From a checkpoint of a small masked image model.
Model: 7.1M parameters, 64-pixel images, encoder arch vit, encoder activation silu, encoder layers 14, decoder width 128, decoder layers 4.
Rows from block 13 of the encoder, named by matrix and row number. Rows with one number belong to one attention dimension. Each number is 128 + 24 x the weight over the matrix's rms, rounded and kept within 0 to 255. All counts start at 0.
# q: attention query, key and value (stacked) (encoder.blocks.13.attn.qkv.weight, 576x192, the q third), inputs 0-95
# k: attention query, key and value (stacked) (encoder.blocks.13.attn.qkv.weight, 576x192, the k third), inputs 0-95
q.19 [113  66 117 149 124  90 154 156 156 118 143 117 130 157 163 149 152 155  82  96 134 134  96 172 141 160  84 169 184 127 159 128  95 134 188 176  99 145 144 104 101 107 128 123 131 133  92 131 149 131 134 147 115 143 110 155 179 133 149 119 106  89  54 114 152 127 111 147 154 131  82 100 168 173 144 161 153 100 143 169 112 104  88 175 128  90 148 120  78 117  71 107 121  88 129  64]
q.20 [130 109 138 127 141 122 133 123 134 129 140 123 127 137 118 147 129 130 129 141 125 121 132 130 124 127 125 124 138 127 129 131 135 126 127 128 134 120 131 134 128 129 126 127 134 124 138 126 128 129 134 127 124 134 122 127 144 118 126 134 121 131 136 127 127 134 126 121 132 132 119 125 131 130 130 135 124 119 136 135 135 138 134 134 123 123 127 126 140 127 116 140 117 114 123 130]
q.21 [129 111 120 123 129 121 131 129 130 123 137 127 122 140 133 125 127 145 122 118 135 122 128 135 125 132 120 138 137 128 136 128 126 112 140 144 112 132 132 120 120 118 128 130 127 133 124 126 134 136 128 138 121 127 122 134 141 130 137 131 127 112 117 129 143 133 127 129 137 140 121 123 137 135 129 136 132 124 134 148 130 122 113 131 120 120 122 125 116 131 111 125 132 115 132 122]
q.22 [120 116 113 139 126 123 133 128 126 126 144 130 136 136 142 129 123 137 118 126 132 131 124 143 134 137 120 136 145 125 138 121 115 135 136 134 115 136 125 129 118 118 127 118 127 136 118 129 134 127 135 136 135 128 122 144 132 135 139 121 125 112 115 132 139 134 121 140 137 126 120 123 136 129 128 134 136 125 131 144 127 120 124 138 125 115 136 130 119 115 125 125 122 138 136 112]
q.23 [112 116  96 151 110 104 128 131 132 117 141 130 127 140 161 116 131 144  98  93 145 144 113 156 134 150 112 164 156 127 139 133  97 131 160 148  88 143 128 117 101 108 138 110 116 146 100 131 144 141 127 151 135 123 130 149 122 141 141 126 131  91  84 127 145 131 113 152 139 146 107 116 148 151 130 133 152 130 139 170 123 104  98 159 136 106 132 132  88 115 115 113 138 142 138  91]
q.24 [116 168  99  45 196 105 125 150 188  97 172  45 198 129 110 176 101 179 120 107 137 104 103 164  45 144 134  98 115 132 141  87 121 135 115 125 192 107 150 154 198 163 112 136 124  37 113  94 181 217 130  58 161 131 140 113  90 129  91 167 157 124 133  91  82 196 136  75 124 164 102 124  78 140  85  50 153 104 128 143 200 132 147 111 186 174  63 200  94 178 104 104 129 136  82 148]
q.25 [ 94 226 210 124 201 161  82  56 139  82 154  83  75 174  11  79 164  59 161 157 143  91 230 128 147 130 127  88 118  63 112 177 177 138 113 117 131 161 141 215 204 201 134  96  86 117 173 119 136 165 120 134 159 162 133 130 102 113  17 181 115 137 209 117 177 153  49 171  97 110 175 122  17 139  87 170  64 111 130  74 165 225  96  40  73 170  34 185 156 121  50 131 130 132 136  84]
q.26 [118 175 167 138 198  99 126 109 157 127 187  83  38 130  88 117 129 190  94 118 136 170 128  81 127 128 100 138 132 154 215 126  99  52 202 150  89  67 128  80 164 155 162 149 150 115 114  94 124 140  61 165 118 147 116 111 187 147 124  97 203  89  83  67 145 151 183 156 179 193 137  86 185 165 183 166  61 159  82 186 171  77 136 102 115  93 187 110 125 107 181 209 129  61 174  99]
q.27 [134 101 112 128 109 127 127 142 128 134 110 124 113 128 122 113 123 128 104 118 133 132 105 153 116 150 118 113 160 139 100 142 138 111 128 129 126 113 137 121 103 114 142 177 121 137 140 118 124 136 145 124 137 121 128 131 123 106 121 108 102 143 125 127 127 129 137 104 147 136 136 125 108 117 124 108 155 122 142 147 126  86 135 138 145 114 142 132 140 159 163  86 125 112 118 143]
q.28 [133 136 134 123 134 141 125 125 113 129 137 125 137 117 105 131 118 120 144 157 123 122 135 119 124 122 140 103 118 128 119 116 144 140  98 107 150 118 128 139 137 138 120 138 130 123 143 120 115 121 138 116 133 128 127 129 120 119 116 133 123 144 156 140 119 132 136 116 126 117 137 137 107 109 119 117 121 125 126 115 138 140 155 111 123 140 134 130 160 132 154 139 116 132 123 143]
q.29 [124 118 122 133 110 120 136 145 134 122  81 115  98 128 165 127 151 138  97  86 132 133 110 135 128 137 108 141 140 135 113 166 124  93 177 162 105 139 130 108 126 117 129 140 122 134 115 125 139 138 113 136 121 119 144 124 129 148 144 112 117 109  84 118 135 103 128 141 124 136 120 115 149 147 126 123 129 129 128 137  92  95  92 152 140 122 130 127  79 160  94 118 158  96 132 112]
q.30 [136 129 154 104 134 132 133 130 133 131  98 120 111 123 113 130 134 124 141 136 120 117 133 110 125 121 138 112 107 131 113 141 158 102 128 130 149 122 128 126 146 139 120 147 139 110 146 130 118 127 119 118 116 129 135 108 141 125 119 130 118 141 146 126 123 111 136 109 119 124 135 131 116 125 134 129 113 123 120 102 121 134 130 110 126 140 116 119 136 153 110 139 138  96 124 154]
q.31 [131 131 138 123 125 133 133 131 124 126 106 126 111 120 128 125 140 124 128 125 120 126 127 118 128 124 132 120 119 125 114 139 136 118 133 134 138 130 128 120 136 127 126 139 134 120 128 130 127 127 122 127 122 127 133 121 127 134 126 122 123 133 129 123 129 114 132 125 121 124 133 128 126 124 130 126 119 128 124 113 117 122 125 121 130 133 125 126 125 142 121 132 140 109 124 137]
q.32 [128  59  90  26 164 119  85 134  97  59  92 223 173 106 189 143 147 103 155 145 104 141 186  69 127 148  56 135 239 136 114 122 149 112 152 118 176  89 103  61 143  71  60 177 181  83 120  90  95  50 114 173 215 142 213 101 221  85 163  79 119  69 121 163 144  34 149 242  73 160 108  32 135  95  99 196 127 136 136 134  71 125 127 102 142 188 134 150  91 112  99  82 171 102 134 154]
q.33 [115 169 209 117 194  77 115  99 120 164 109  72 135 166 166 144 122  93  80 135  61 103 103 197  91  89  89 147  37  86  89 147 135 158 121 127  77  94  83 198  85 184 196  82 166 120  87  98 134 138 137 154 145 208 214 101  81 182 128 158 172 149 167  89 125 171 136  91 156 151 119 212 194 125 139  86 109 135 107 160 186 116 169 131 110  98 124 113 139 129 116 170 143 158 103  79]
q.34 [101 140 102 104 104 157 118 133 116 134 123 148  84 159  93 104 151 140 132 123 132 145 122 131 132 128 120 140 152 136 121 153 136 163 128 149 128 154 118  99 165  79 163  94  88 184 130 171 125  91  95 115 120 125 113 121 116 108  87 122 156 151 119 120 109 158 137 140 118 105 138  96 117 190 169 116 154 142 113 117  98 108 119 112 146 104  71 112 148 165 135 141 158 102 128 152]
q.35 [116 129 125 115 114 140 114 116 136 132 136 126 141 138 130 122 131 129 120 129 131 135 129 128 127 136 130 130 141 125 139 130 130 146 127 135 123 147 121 124 120 122 131 112 105 143 121 142 121 136 140 130 127 124 125 137 121 102 110 133 133 137 123 132 120 141 129 123 134 132 129 126 119 135 127 126 125 123 131 136 127 129 130 126 129 116 121 136 136 124 133 137 134 136 133 131]
q.36 [130 129 128 117 128 138 139 142 120 133 122 142 109 132 135 121 123 127 138 128 133 122 128 133 123 132 122 130 116 144 119 136 135 111 130 122 129 121 139 133 139 122 126 132 135 137 122 112 133 111 102 126 129 123 127 129 127 148 114 128 132 117 134 131 135 106 125 135 124 123 138 127 140 138 144 135 131 132 144 113 120 138 130 122 129 144 123 114 134 126 125 123 131 115 110 120]
q.37 [140 141 128 116 124 134 138 142 112 117 127 137 119 124 140 124 124 123 139 124 129 120 126 133 120 124 123 131 118 138 106 126 136 126 128 119 136 118 137 128 133 130 125 124 137 125 118 107 140 116 107 128 139 125 132 120 123 154 125 132 134 121 129 127 135 108 124 131 118 131 133 135 136 138 139 137 127 143 130 109 125 139 125 125 133 147 129 122 127 131 125 135 123 117 130 119]
q.38 [141 138 135 121 129 135 146 145 114 125 123 143 117 115 138 125 117 128 139 129 124 124 125 126 119 127 131 127 102 151 105 136 141 114 132 116 135 113 141 132 131 135 120 137 152 124 127  99 139 113 110 129 136 114 134 127 125 164 120 133 128 112 140 126 147 105 120 125 114 129 143 141 151 132 146 134 129 139 133 112 131 140 129 129 128 145 131 105 123 123 119 130 113 115 123 118]
q.39 [143 136 136 113 125 117 122 115 133 122 159 104 144 135 116 142 129 143 123 130 130 134 129 128 125 127 121 149 142 116 118 118 119 150 123 135 122 118 118 125 119 132 138 120 127 115 120 133 133 135 144 112 149 130 124 107 129 110 134 124 137 141 119 135 133 141 126 111 132 140 125 134 125 136 124 114 122 115 113 128 141 127 118 112 148 121 131 153 137 133 148 141 132 132 123 126]
q.40 [123 142 128 155 198 149 160 113 129 109 195  41  21  78  81 101 131  96 143 157  82  54 131 133 121  34 193 161  39 181  73 134  90  75 164 104 136 115 172 177 159 112 194  29 138 180  99 104 131 133  60 129  86  74  85  90 120 155 160 203  91 125 154  57  68 195 137 146 150 132  53 183 174 164 127  82  89 128 199 139 202 243 255 163  72 184  64 151 146 255  49 124 138  83 116 103]
q.41 [ 94 162 160 104 147 137 122 120 134 105  86 118 179 149 164  66 134  90 128 144 116 145 115 162 118 108  98  99 121 114 146  91 124 137 106 151 107 148 132 144 188 196 141 108  85 182  82 104  94 134  98 157 133 134 133 115 118 134 103 132 165 106 101 109 110 116 106 142 111  95 139 147 116 150 149 113  92 139 168  83 124 108  90 111  91  92 174 109 141 133 151 167 132 123 139 120]
q.42 [156 152 162 148  73 122 108 144 126 148 194 129 120 183  99 157 123 164 168 135 123 106 125  93 165 151 104 132 134 147 125  77 161 129  86 139 171 105 151 144 115 137 124 179 128  78 111 136 171 141 120  89  98 134 106 149 187 159 124 138 150 126 163 142 111 106 150 114 126 120 130 125  92 126 140 153  95 136  62  61 118 145 110 117 149 160 127 103 121 201 112 122 171  62  80 147]
q.43 [147 130 145 145 145 106  95 140 139 133 154  94 141 100 101 147 111 150 139 133 104 113 124  94 143  98 141 139 106 158 117 113 129 142 117 113 112  94 125 127  98 116 143 149 169 100 152 116  98 128 145 128 130 121 141 143 166 130 156 145 127 117 115  97 131 111 129  96 110 136 137 166 153  97 138 130 146 115 129 156 180 151 141 146 100 110 185 118 118 131 136 116  84 136 119 135]
q.44 [122 113 136 137 130 113 102  98 153 132 157  85 158 142 104 142 138 143 106 132 125 148 132 130 143 126 123 140 153 101 150 122 117 160 119 141 114 136  98 117 106 127 143 122 118 118 140 164 105 158 172 118 138 128 115 123 139  70 139 128 135 147 114 129 117 166 127 104 142 131 112 124 110 121 109 114 126 113 106 153 145 109 134 117 134  93 127 158 136 130 137 135 133 152 131 146]
q.45 [134 137 124 124 123 137 156 154 107 119  98 164 104 112 151 120 119 110 133 125 124 120 125 129 117 134 129 116 104 141 110 135 138 100 134 115 137 120 151 135 147 131 121 131 150 126 121  99 147 103  97 132 125 127 137 127 121 170 128 129 125 108 134 120 141 101 130 149 117 118 134 133 140 136 148 142 136 143 144 105 122 148 131 141 123 155 126 110 112 123 112 126 112 108 129 115]
q.46 [112 129 110 127 119 141 141 137 118 123 105 147 112 128 138 110 137 105 129 124 135 129 128 133 134 131 134 100 136 121 139 125 127 114 130 134 140 148 140 136 159 124 120 112 108 147 122 132 141 122 109 140 105 133 135 134 118 141 119 121 117 130 135 132 118 120 130 153 134 109 121 120 116 126 122 137 120 142 136 122 102 130 129 134 124 146 116 122 120 134 114 119 137 126 139 122]
q.47 [113 115 123 135 126 118 112 103 143 129 135 107 149 143 108 131 143 130 110 130 126 144 131 131 142 128 128 125 157  96 154 118 110 148 122 144 124 150 108 124 130 129 137 111 104 132 132 164 119 146 164 122 114 140 125 129 128  78 137 120 130 149 118 136 110 160 130 123 141 120 114 116 105 123 107 121 124 119 113 150 128 115 127 125 127 103 121 154 130 132 136 132 141 146 139 141]
q.48 [114 132  80 130 120  82  83 177 118 112 167 194 155 124 121 146 149 153 127 123  81 139 173  55 202 137  84 111 220 106 130  87 239 183 143 117 162  76 157  69  85 133 110 166 161  88 125 125 163 100 128 109 150 148 226 167 203 101 138 182 130 143 161 124  79  95 175 158  67  95 183  86  97 114 101 127 139 112  61  89 106 115  23 137 114 182 136 168 102 118  96 127 185  53 121 106]
q.49 [149 140  50  66 192  43 117  66 170 140 201 100 171 191  95 172  64 183 127 112 168 179  86  99  77 127 144  83 122 100 125 144 108 135 153 117  65 135  88 176 112 167 185  78 193 103 154 133 123 183 142 100 157 165 107 122  93 115 181 134 120 223 123 156 106 174  79  79 200 123 139 131 205 102 187 147 194 104 114  53 152 122 124 153  87  98 155  82  76 117 182 174  95 184 100 183]
q.50 [ 67 114 102 137 129 121 123 123 159 173 103 144 114 157 159 110 136 100 123 117 174  96 139 159 145 137 153 109 124 108 180 130 130  97 155 144  94 152 141 154 128  99 128 149  83 182 112 136 121 143  85 163  78 142 130 139 112 121  75 109 113 134 148 143  99 147 145 161 142 144 123 100 136 124 111 151 101 131 174 145  99 114 159 139  96 127 109 115 152 123 106 107 184 122 121 114]
q.51 [129 122 122 140 139 119 133 123 129 135 128 136 132 133 138 148 122 137 132 128 140 110 132 128 123 126 131 125 131 131 144 123 120 120 132 121 122 125 131 143 120 135 113 141 125 123 125 120 129 139 125 143 118 143 121 127 125 128 142 125 117 125 135 142 123 128 134 130 134 143 125 131 123 105 116 130 119 120 140 130 125 136 127 131 124 139 145 136 136 119 133 116 134 134 130 115]
q.52 [102 111 103 143 126 128 120 127 134 139 116 130 126 147 131 118 143 115 135 124 155 125 138 132 139 129 132 111 146 113 159 127 122 114 131 137 131 151 133 130 143 116 121 125  85 157 126 149 133 140 114 148 102 140 117 145 117 104 116 122 118 138 136 142 109 141 138 149 139 121 118 103 110 121 109 137 115 131 150 137  99 112 131 136 116 132 118 129 137 137 119 114 154 132 136 124]
q.53 [150 141 142 110 128 121 127 130 122 120 152 113 138 127 120 139 124 141 127 128 127 129 132 125 122 126 117 149 121 133 105 130 129 140 129 126 126 105 132 126 122 136 131 118 143 111 116 115 132 125 133 111 160 123 130 113 127 132 132 132 137 130 124 134 144 122 122 117 122 135 134 144 140 139 132 122 129 122 115 121 148 134 118 113 149 127 139 138 134 127 137 141 121 125 115 124]
q.54 [121 123 123 130 130 126 122 118 133 124 137 114 138 139 119 131 142 131 125 125 138 133 132 128 132 127 124 130 148 115 140 116 119 142 123 138 130 136 122 127 132 119 130 112 109 134 126 146 126 136 137 124 128 132 120 125 122 102 127 125 133 142 122 134 119 138 130 128 137 122 122 121 117 128 112 125 121 126 119 138 123 119 129 119 135 122 122 146 135 135 131 129 142 137 123 129]
k.19 [148 145 131 101 100 157 125 131 135 141 109 129 145 100 116  98 131  91 161 220 122 124 125 104 139 118 172  70 109 156  93 135 112 103  95 163 101 151 107 135 203 132  88 144 108 184 141 163 120  98 136  81 145 113 141 112 110 143 139 131  95 138 170 129  77 113 143 129 103 116 145 110  64 116 117 145  73 149  99  45  83 162 133 100 101 144 116 126 190 195 126 135 118 102  97 188]
k.20 [133 136 116 130 113 124 127 138 131 132 136 126 138 127 131 128 115 125 126 126 139 121 130 122 138 125 125 126 123 131 123 131 123 133 128 131 130 131 137 129 128 139 128 114 130 129 125 139 149 112 119 127 131 123 122 140 121 132 115 130 123 134 138 131 130 119 119 125 138 115 130 140 115 123 130 128 124 133 130 133 134 144 130 117 136 124 122 126 127 129 122 126 125 142 125 140]
k.21 [135 135 126 129 121 137 125 131 119 133 124 128 137 121 122 124 126 119 133 142 127 130 131 120 132 131 137 119 111 137 125 124 119 126 111 132 125 135 122 132 141 128 130 130 130 135 133 143 134 120 127 121 124 128 129 119 124 130 121 132 119 132 131 127 116 125 128 128 121 126 136 127 128 124 129 132 124 124 123 113 121 134 122 121 123 127 136 127 148 146 130 123 125 116 126 143]
k.22 [126 131 129 126 124 141 128 127 122 135 117 130 131 119 120 126 135 126 136 146 132 132 127 123 126 126 136 115 125 148 127 136 119 115 116 137 124 128 119 140 145 120 114 140 132 136 134 121 128 133 138 129 129 124 136 124 122 126 140 124 128 131 141 130 125 129 139 130 122 134 130 122 111 130 118 133 113 134 121 106 117 127 135 109 117 129 128 118 152 130 133 119 126 117 128 131]
k.23 [139 124 148 120 130 154 127 124 113 136 103 123 126 113 117 111 142 103 152 184 120 120 128 123 128 131 146  92 101 160 113 132 127 105 101 144 112 135 106 138 168 117 105 160 126 163 150 131 108 122 139 107 118 121 129 110 118 128 137 128 118 132 151 124 112 125 142 137 115 133 142 104 105 124 120 159 110 141 116  76  97 124 134 110  97 125 141 119 182 164 144 121 117 102 121 140]
k.24 [204 133 149 255  85 252 105 168  38 111 160 111  45 162  27  77 150  88 112 136  57 142 117 157 185 137 200 118  79 156 110 133 116 171 109 209 102 118  84 153 108 187 164 120  99 109 105  78  30  76 153 141  88 171 157 149  86 115 133 116 136 143 159 117  80 115 144  67 108 106 101 146 144 115 166 114 102 194 124 172 103 100 146  72 102 131 171 158 169 160 189  76 170 150  59  58]
k.25 [ 74 163 102 146 216  96 178  97 198 108 157 181 198 143 223 183  66 158 166  15 107 147  55 167   0  98 136 143 107 205 243 139 129 124 209  89 183 118 165 169 125 138 187  93  68 135 102  57  72 200 141 189 111 154 147 184  59 133 103  72 175  93  78 149  80 119  53 120 207 137 126 121 206 124  99  86 148 184 160 167 160  88 152 215 110  77 163  83 114   9 133 126  89 144 161 100]
k.26 [149 209  91 151 136 253 157 159  80 189  96  81  10 189 105  56 139 128  96 194 162 103 169 171  95 114 152  86  77 171 125 156  77  38 125 185 166 114 117 147 240 165 135 215  74 186  87 143  97 126  83  76 118 216  84  71 136 118  56  92 162 143 139  32  74 204 132 134 178 142 107  84  79 131 138 123  68 100 148  84  74 170 140 154 122 149  33 169 138 173 119 152  88 107  95 123]
k.27 [135 132 134 156 121 111 126 146 116 106 136 133 173  91 142 126 137 105 130 132 138 125 117 107 161 128 141 117  86  91 103 130 130 160 113 105 129 148 127 126 130 140 146  90 130 155 128 155 153 111 138 123 127 126 132 143  88 142 126 151  99 121 142 156 111 114 101 135  90 124 120  98 123 112 105 138 124 123 115 113 129 152 106 135 106 133 149 149 141 176 131 114 141 129 134 155]
k.28 [119 132 117 137 130 114 135 137 134 123 152 139 148 138 137 146 114 150 116  93 132 137 124 122 121 121 114 149 136 116 143 130 129 146 142 108 137 118 146 128  96 131 137 116 137 112 113 109 148 139 130 157 125 136 118 149 124 126 126 121 135 123 109 137 147 128 113 126 148 131 123 143 133 126 115 100 139 123 131 167 153 125 128 128 142 117 128 120 107 101 129 129 132 136 136 115]
k.29 [141 125 134 125 124 141 129 120 129 129 101 110 103 108 128 112 149  97 143 165 122 119 125 129 138 142 150 104 105 114  93 124 143 101 103 137 129 157  99 122 172 119 135 137 112 149 141 160 107 111 123  80 134 129 136  92 116 136 134 142 114 126 131 107  91 123 135 137  94 126 111 102 122 130 153 156 119 125 117  76  79 154 118 148 112 152 118 166 143 187 115 132 129 100 109 146]
k.30 [130 132 114 136 123 112 129 132 139 125 138 123 124 133 141 130 122 132 119 102 127 131 123 132 133 132 117 143 137  98 124 110 130 141 140 115 137 132 133 113 123 142 155 103 115 108 124 151 141 115 111 115 137 129 132 124 130 136 118 136 125 124 111 126 117 131 120 120 121 116 118 135 154 130 151 112 141 113 132 145 135 151 113 152 146 143 114 152  87 135 113 135 138 141 121 131]
k.31 [128 129 125 132 135 125 129 128 132 131 125 120 121 130 140 127 131 122 125 120 122 131 124 133 125 131 126 133 130 109 124 125 134 127 128 123 130 136 129 121 128 128 141 121 123 125 126 139 117 124 120 114 132 126 130 121 128 135 126 137 122 123 120 123 118 136 129 123 114 126 121 127 136 130 137 128 136 117 129 131 123 139 119 147 132 136 122 144 115 137 120 135 129 125 121 129]
k.32 [117  72 185 106 203  79   0  40 149 126  61 137 102  49 119 160 202 106 138 124  93  57 212  57 157  97  42 122 201 120  96 194 244 160  76  73 188   7   5 111 167 102 120 173  76  65 179 114 147 132 111  44  63  47 225 241 160 169 111 116   9 134 172 108  85 139 181 200  46 119  77 162  87  40  33 144 158 129 122 147 162 153 127 221  94 217 102 150 182 163  53 111 107  97 163 153]
k.33 [105 209 155 156 170 193  69 105 121 186 103  99  17 170  59  88 121 190 175  94 140 100 142  83 101  79 214  81  78 134  73 166 130 110  85 184  68 126 148 134 177 104 139 127 102  74 121 194 127 179  76 147 142 189  74 126  61 113  66 113 135 142  89 102  98 165 176  63 168 166 208  83 194 144 145  76 182 148 155 106 102 133 117 157 166 159  71 155  92 191  86 124 129 104 118  75]
k.34 [ 68 121  85 134 101 113 113 150 129 145 128 140  75 126 161  60  96 149 108 148 153 124 124 184 132 120 201 124 118 115 165 121 160  74 137 180 112 147 131  98  84  73 108 140 115 181 152 147 109 141 119 157 111 139  79 184  96 119 112 113  88 125 109 141 129 177 126  93 122 133 137  68 105 182 136 122 133 158 137 165 119 109 121 169  77 108  86 179 119 193 147  74 123 119 160 101]
k.35 [107 114 115 115 119 128 126 128 131 134 138 124 105 135 139 119 131 128 123 130 137 117 135 139 122 131 138 127 130 119 135 137 140 113 136 133 137 131 135 115 125 121 134 141 114 122 130 146 128 146 136 121 131 140 116 137 119 117 128 130 129 112 120 125 132 156 137 123 124 136 148 109 123 129 137 127 134 140 135 125 116 126 132 128 123 133 117 143 122 152 138 119 134 135 145 112]
k.36 [133 135 131 144 123 125 124 126 124 128 137 133 130 124 125 138 118 126 125 124 139 134 136 136 144 118 137 139 122 135 147 114 127 136 124 144 123 119 137 130 138 132 129 119 149 155 113 110 132 107 124 151 138 107 125 131 120 154 103 133 124 123 128 135 131 111 112 126 124 114 128 139 136 131 122 137 124 135 130 133 141 128 129 124 116 133 134 119 136 112 119 117 124 134 129 120]
k.37 [128 129 126 140 122 120 131 128 133 129 122 139 136 134 122 133 118 126 128 121 137 130 135 135 139 117 114 140 125 122 137 124 123 142 114 134 126 130 131 126 135 132 128 118 136 139 119 119 140 115 132 135 132 123 131 124 122 145 106 142 129 124 134 135 133 112 123 131 129 124 135 127 143 128 126 128 121 145 132 116 132 136 124 124 134 137 124 119 119 117 112 132 130 134 136 124]
k.38 [138 142 145 136 132 123 127 123 122 122 133 144 141 126 114 140 117 129 131 127 133 132 137 121 135 114 111 145 116 141 136 123 117 161 110 135 132 119 138 139 140 141 117 108 144 143 113 109 139 102 117 152 142 110 120 120 122 148  97 146 135 117 145 130 129  95 117 128 126 114 135 139 149 114 123 136 117 139 134 115 145 148 121 125 141 139 127 104 128 109 118 132 130 143 131 118]
k.39 [134 103 117 136 123 126 138 119 136 143 132 108 139 138 119 136 123 126 106 117 132 110 125 124 122 142 130 115 117 114 145 134 144 122 133 129 118 128 110 110 135 112 128 169 137 105 140 130 100 150 140 113 114 124 124 133 143 111 126 133 128 131 124 123 127 152 134 124 130 133 132 111 127 150 157 115 147 137 111 101 142 113 131 112 123 140 129 130 128 143 135 128 144 119 117 133]
k.40 [160 164 111 147 151 126 167 151 152 135 109   0 112  94 156 118 135 108  82 163 100 109  79 116 121  16 178 164  96 181  97 109  75 146  89  99  86 118 176 159 152 136 236 134 144 151 115  87 210 132 187   3 213  83 150  30 100 190 185 172 127 134 133 121  73 186 163 146 186 126  64 255 212 139 171  94   3  89 131 119 226 154 140 178 102  56 129  67 126 167  23 150 140 142 142 172]
k.41 [122 247 137 195 131 103  90 124 104 151 115 169 140 164 143 104 125 128 120  98 110 166 160 153 142 104 152 126 150 104 166 130 108  53 148  96 140 130 142 133 156 129 143  97  78 135 121 141 135 100 102 140  58 162 150 133 121 103  94 154 134 156 103  88 146  94 122 120 128 112 147  77 137 142 120 203 157 114 170 207 129 111 130 136  51 118 126  95 130 134 118 164 122  80 140 143]
k.42 [108  76 116 121 101 145 102 122 153 143 101  89 167  98 106 112 156 157 119 150 101 121 118 124 132 108 154 149 150 127  83 144 111 162 135 139 152 111 116  51 124  94  95 179 197  92 161 145 145 117 156 113 174 113 119 152 125 104 163  79 124 160 103 107 104 137 109 119 118 151 101 169 106 155 124 105  74  97 101 159 151  91 121 112 187  77  82 101  78 104 122 118 151 128  93  99]
k.43 [112 131 181 132 160 118 133 124 130 122  61 132 118 116  90 107 153 135 126 142  92 139 115 109 118 103 115 108 138 162  85 132  94 174 121  95 150 114 127 140 138 148 133 116 118  77 146 143 129  99 128 125 159 172 137 128 127 105 135 124 120 159 164 149 101 108 142 156 155 120 136 121 120  90 104  99 125 133 151 110 114 130 128 124 163 106 122  86  79  88 147 124 113 140 111 145]
k.44 [119  96 120 117 131 131 137 126 141 150 119  90 120 133 134 115 145 125 112 130 112 110 121 127  99 151 139 106 125 118 122 148 147 111 152 103 131 140 104 116 121 101 130 171 107  84 166 153  93 174 142  91 115 146 120 138 147  78 170 117 132 147 126 106 121 168 152 121 133 144 136 103 103 151 145 107 142 119 112 123 115 108 139 123 134 129 111 149 129 151 152 134 139 111 113 138]
k.45 [132 149 139 145 126 115 132 132 123 114 123 161 133 125 121 133 116 129 146 125 129 142 134 134 145 110 110 152 136 131 132 113 114 146 109 139 132 122 143 145 133 151 133  85 137 158 103 114 161  92 119 155 132 116 134 115 109 169 102 143 128 118 138 152 133  94 108 138 127 118 123 150 143 115 116 138 114 141 141 136 132 152 122 128 130 129 131 113 120 109 100 128 113 144 150 119]
k.46 [125 141 116 130 123 127 119 143 125 106 140 149 120 128 145 122 126 130 143 135 135 137 130 150 147 127 135 147 138 121 132 121 131 104 132 135 131 133 140 137 115 143 127 103 122 162 119 124 149 116 132 132 118 125 135 121 115 142 129 122 129 113 111 135 136 124 111 129 116 130 121 134 126 125 119 149 110 128 129 161 121 133 125 142 109 120 137 147 137 137 112 120 123 127 145 125]
k.47 [111 107 115 120 122 129 133 133 133 132 125 113 114 130 144 107 140 133 118 139 121 121 124 142 113 151 145 115 138 112 121 143 145  95 148 111 130 141 117 118 114 117 136 153 105 104 151 154 116 164 145  92 106 148 124 136 141  93 166 115 130 133 111 121 123 170 139 122 129 147 128 111 103 145 141 120 132 119 115 133 109 115 138 131 122 120 120 158 130 156 141 127 136 110 128 135]
k.48 [186  90 137 112 126 160 148  84  72 132 101  68 108  99 112 186 120 129  76 126 147 120 149  98  72 137 164  93 133 137 141 134 118 118 106 136  70 128 117 128 145 130 136 182 178  49 124 155 138 212 160 145 127 157  95  99 156  99 167 152 151  53 153 141 161 120 108 116 176 188 117 127 128 110 109 110 116 144 110 118 127  78 169 118 204 108 113 138 137 143 110 125 129 150 126 144]
k.49 [101  41 144 121 168 165 116 120 157  77 148 135 148 190  81 171 145 139  62 116  70 134 139 153  73 176 119 110 156 153 134 120 102 133 123 134 152 184 120 123 175 176  56 152 132  62 120 169  67 203 173 138 176 136  71 164 162  96 161 119 100 115 150 110 114 132 146 168 156  74 127 121 113 178 117 100  80 130  57  73 149 143  96 110 143 138  67 168 146 151 144  73 126 150 115 108]
k.50 [135 143 155 105 131 162  85 132  89  78 176 116  97 141 150 128 121 145 159 121 132 143 154 114 163 144 134 134 144 169 126 117 116  94 157 138  90 119 154 167 133 151 140  98 113 169 111 142 152  95 106 119 157 123 130 124 114 131 127 108 126  86 123  86 109 129 138 126 117 103 128 161 138 110 113 146 122 126 129 165 134 128 129 140 100 114 137 138 174 142 141  94 117 134 114 116]
k.51 [150 124 143 130 130 138 122 114 114 126 129 125 147 133 116 146 145 126 119 119 134 133 133 106 133 126 111 108 129 130 121 125 119 146 127 130 125 118 114 131 155 143 140 115 135 118 116 132 133 119 126 137 149 134 152 108 140 119 143 127 122 133 124 124 122 121 133 134 134 120 114 144 130 122 132 115 140 120 129 125 129 125 118 118 125 118 159 114 124 111 129 117 129 127 103 140]
k.52 [128 133 115 111 125 143 109 145 123 113 139 131 117 124 152 113 136 130 134 137 137 136 124 149 145 137 155 130 140 126 116 122 129  91 143 138 128 148 143 130 109 131 125 110 106 151 120 142 143 129 125 125 130 140 138 134 121 120 153 104 124 123 101 128 131 136 121 122 124 128 116 126 112 139 113 144 121 108 135 174 110 114 118 137 105 108 137 157 138 147 133 112 125 117 119 133]
k.53 [142 112 129 143 126 120 138 122 136 142 125 115 145 134 111 141 117 121 116 109 136 118 129 124 131 126 120 120 110 125 152 126 138 134 124 135 120 122 118 121 150 123 125 154 147 118 134 118 107 130 130 129 121 117 124 135 134 132 109 145 128 129 131 130 126 128 126 132 130 127 138 120 137 141 152 120 147 138 117  99 145 122 126 111 126 150 130 118 130 124 124 133 135 126 119 128]
k.54 [126 116 118 130 125 129 126 130 128 130 136 118 126 135 138 122 133 131 115 129 132 121 124 141 126 141 139 123 125 119 135 134 141 104 141 126 128 130 122 118 130 117 131 151 127 131 139 134 112 145 134 114 114 132 129 141 137 114 141 122 124 128 111 127 129 150 131 122 124 136 127 116 116 141 139 128 134 126 121 135 123 109 135 126 114 131 130 146 134 145 134 122 133 117 125 130]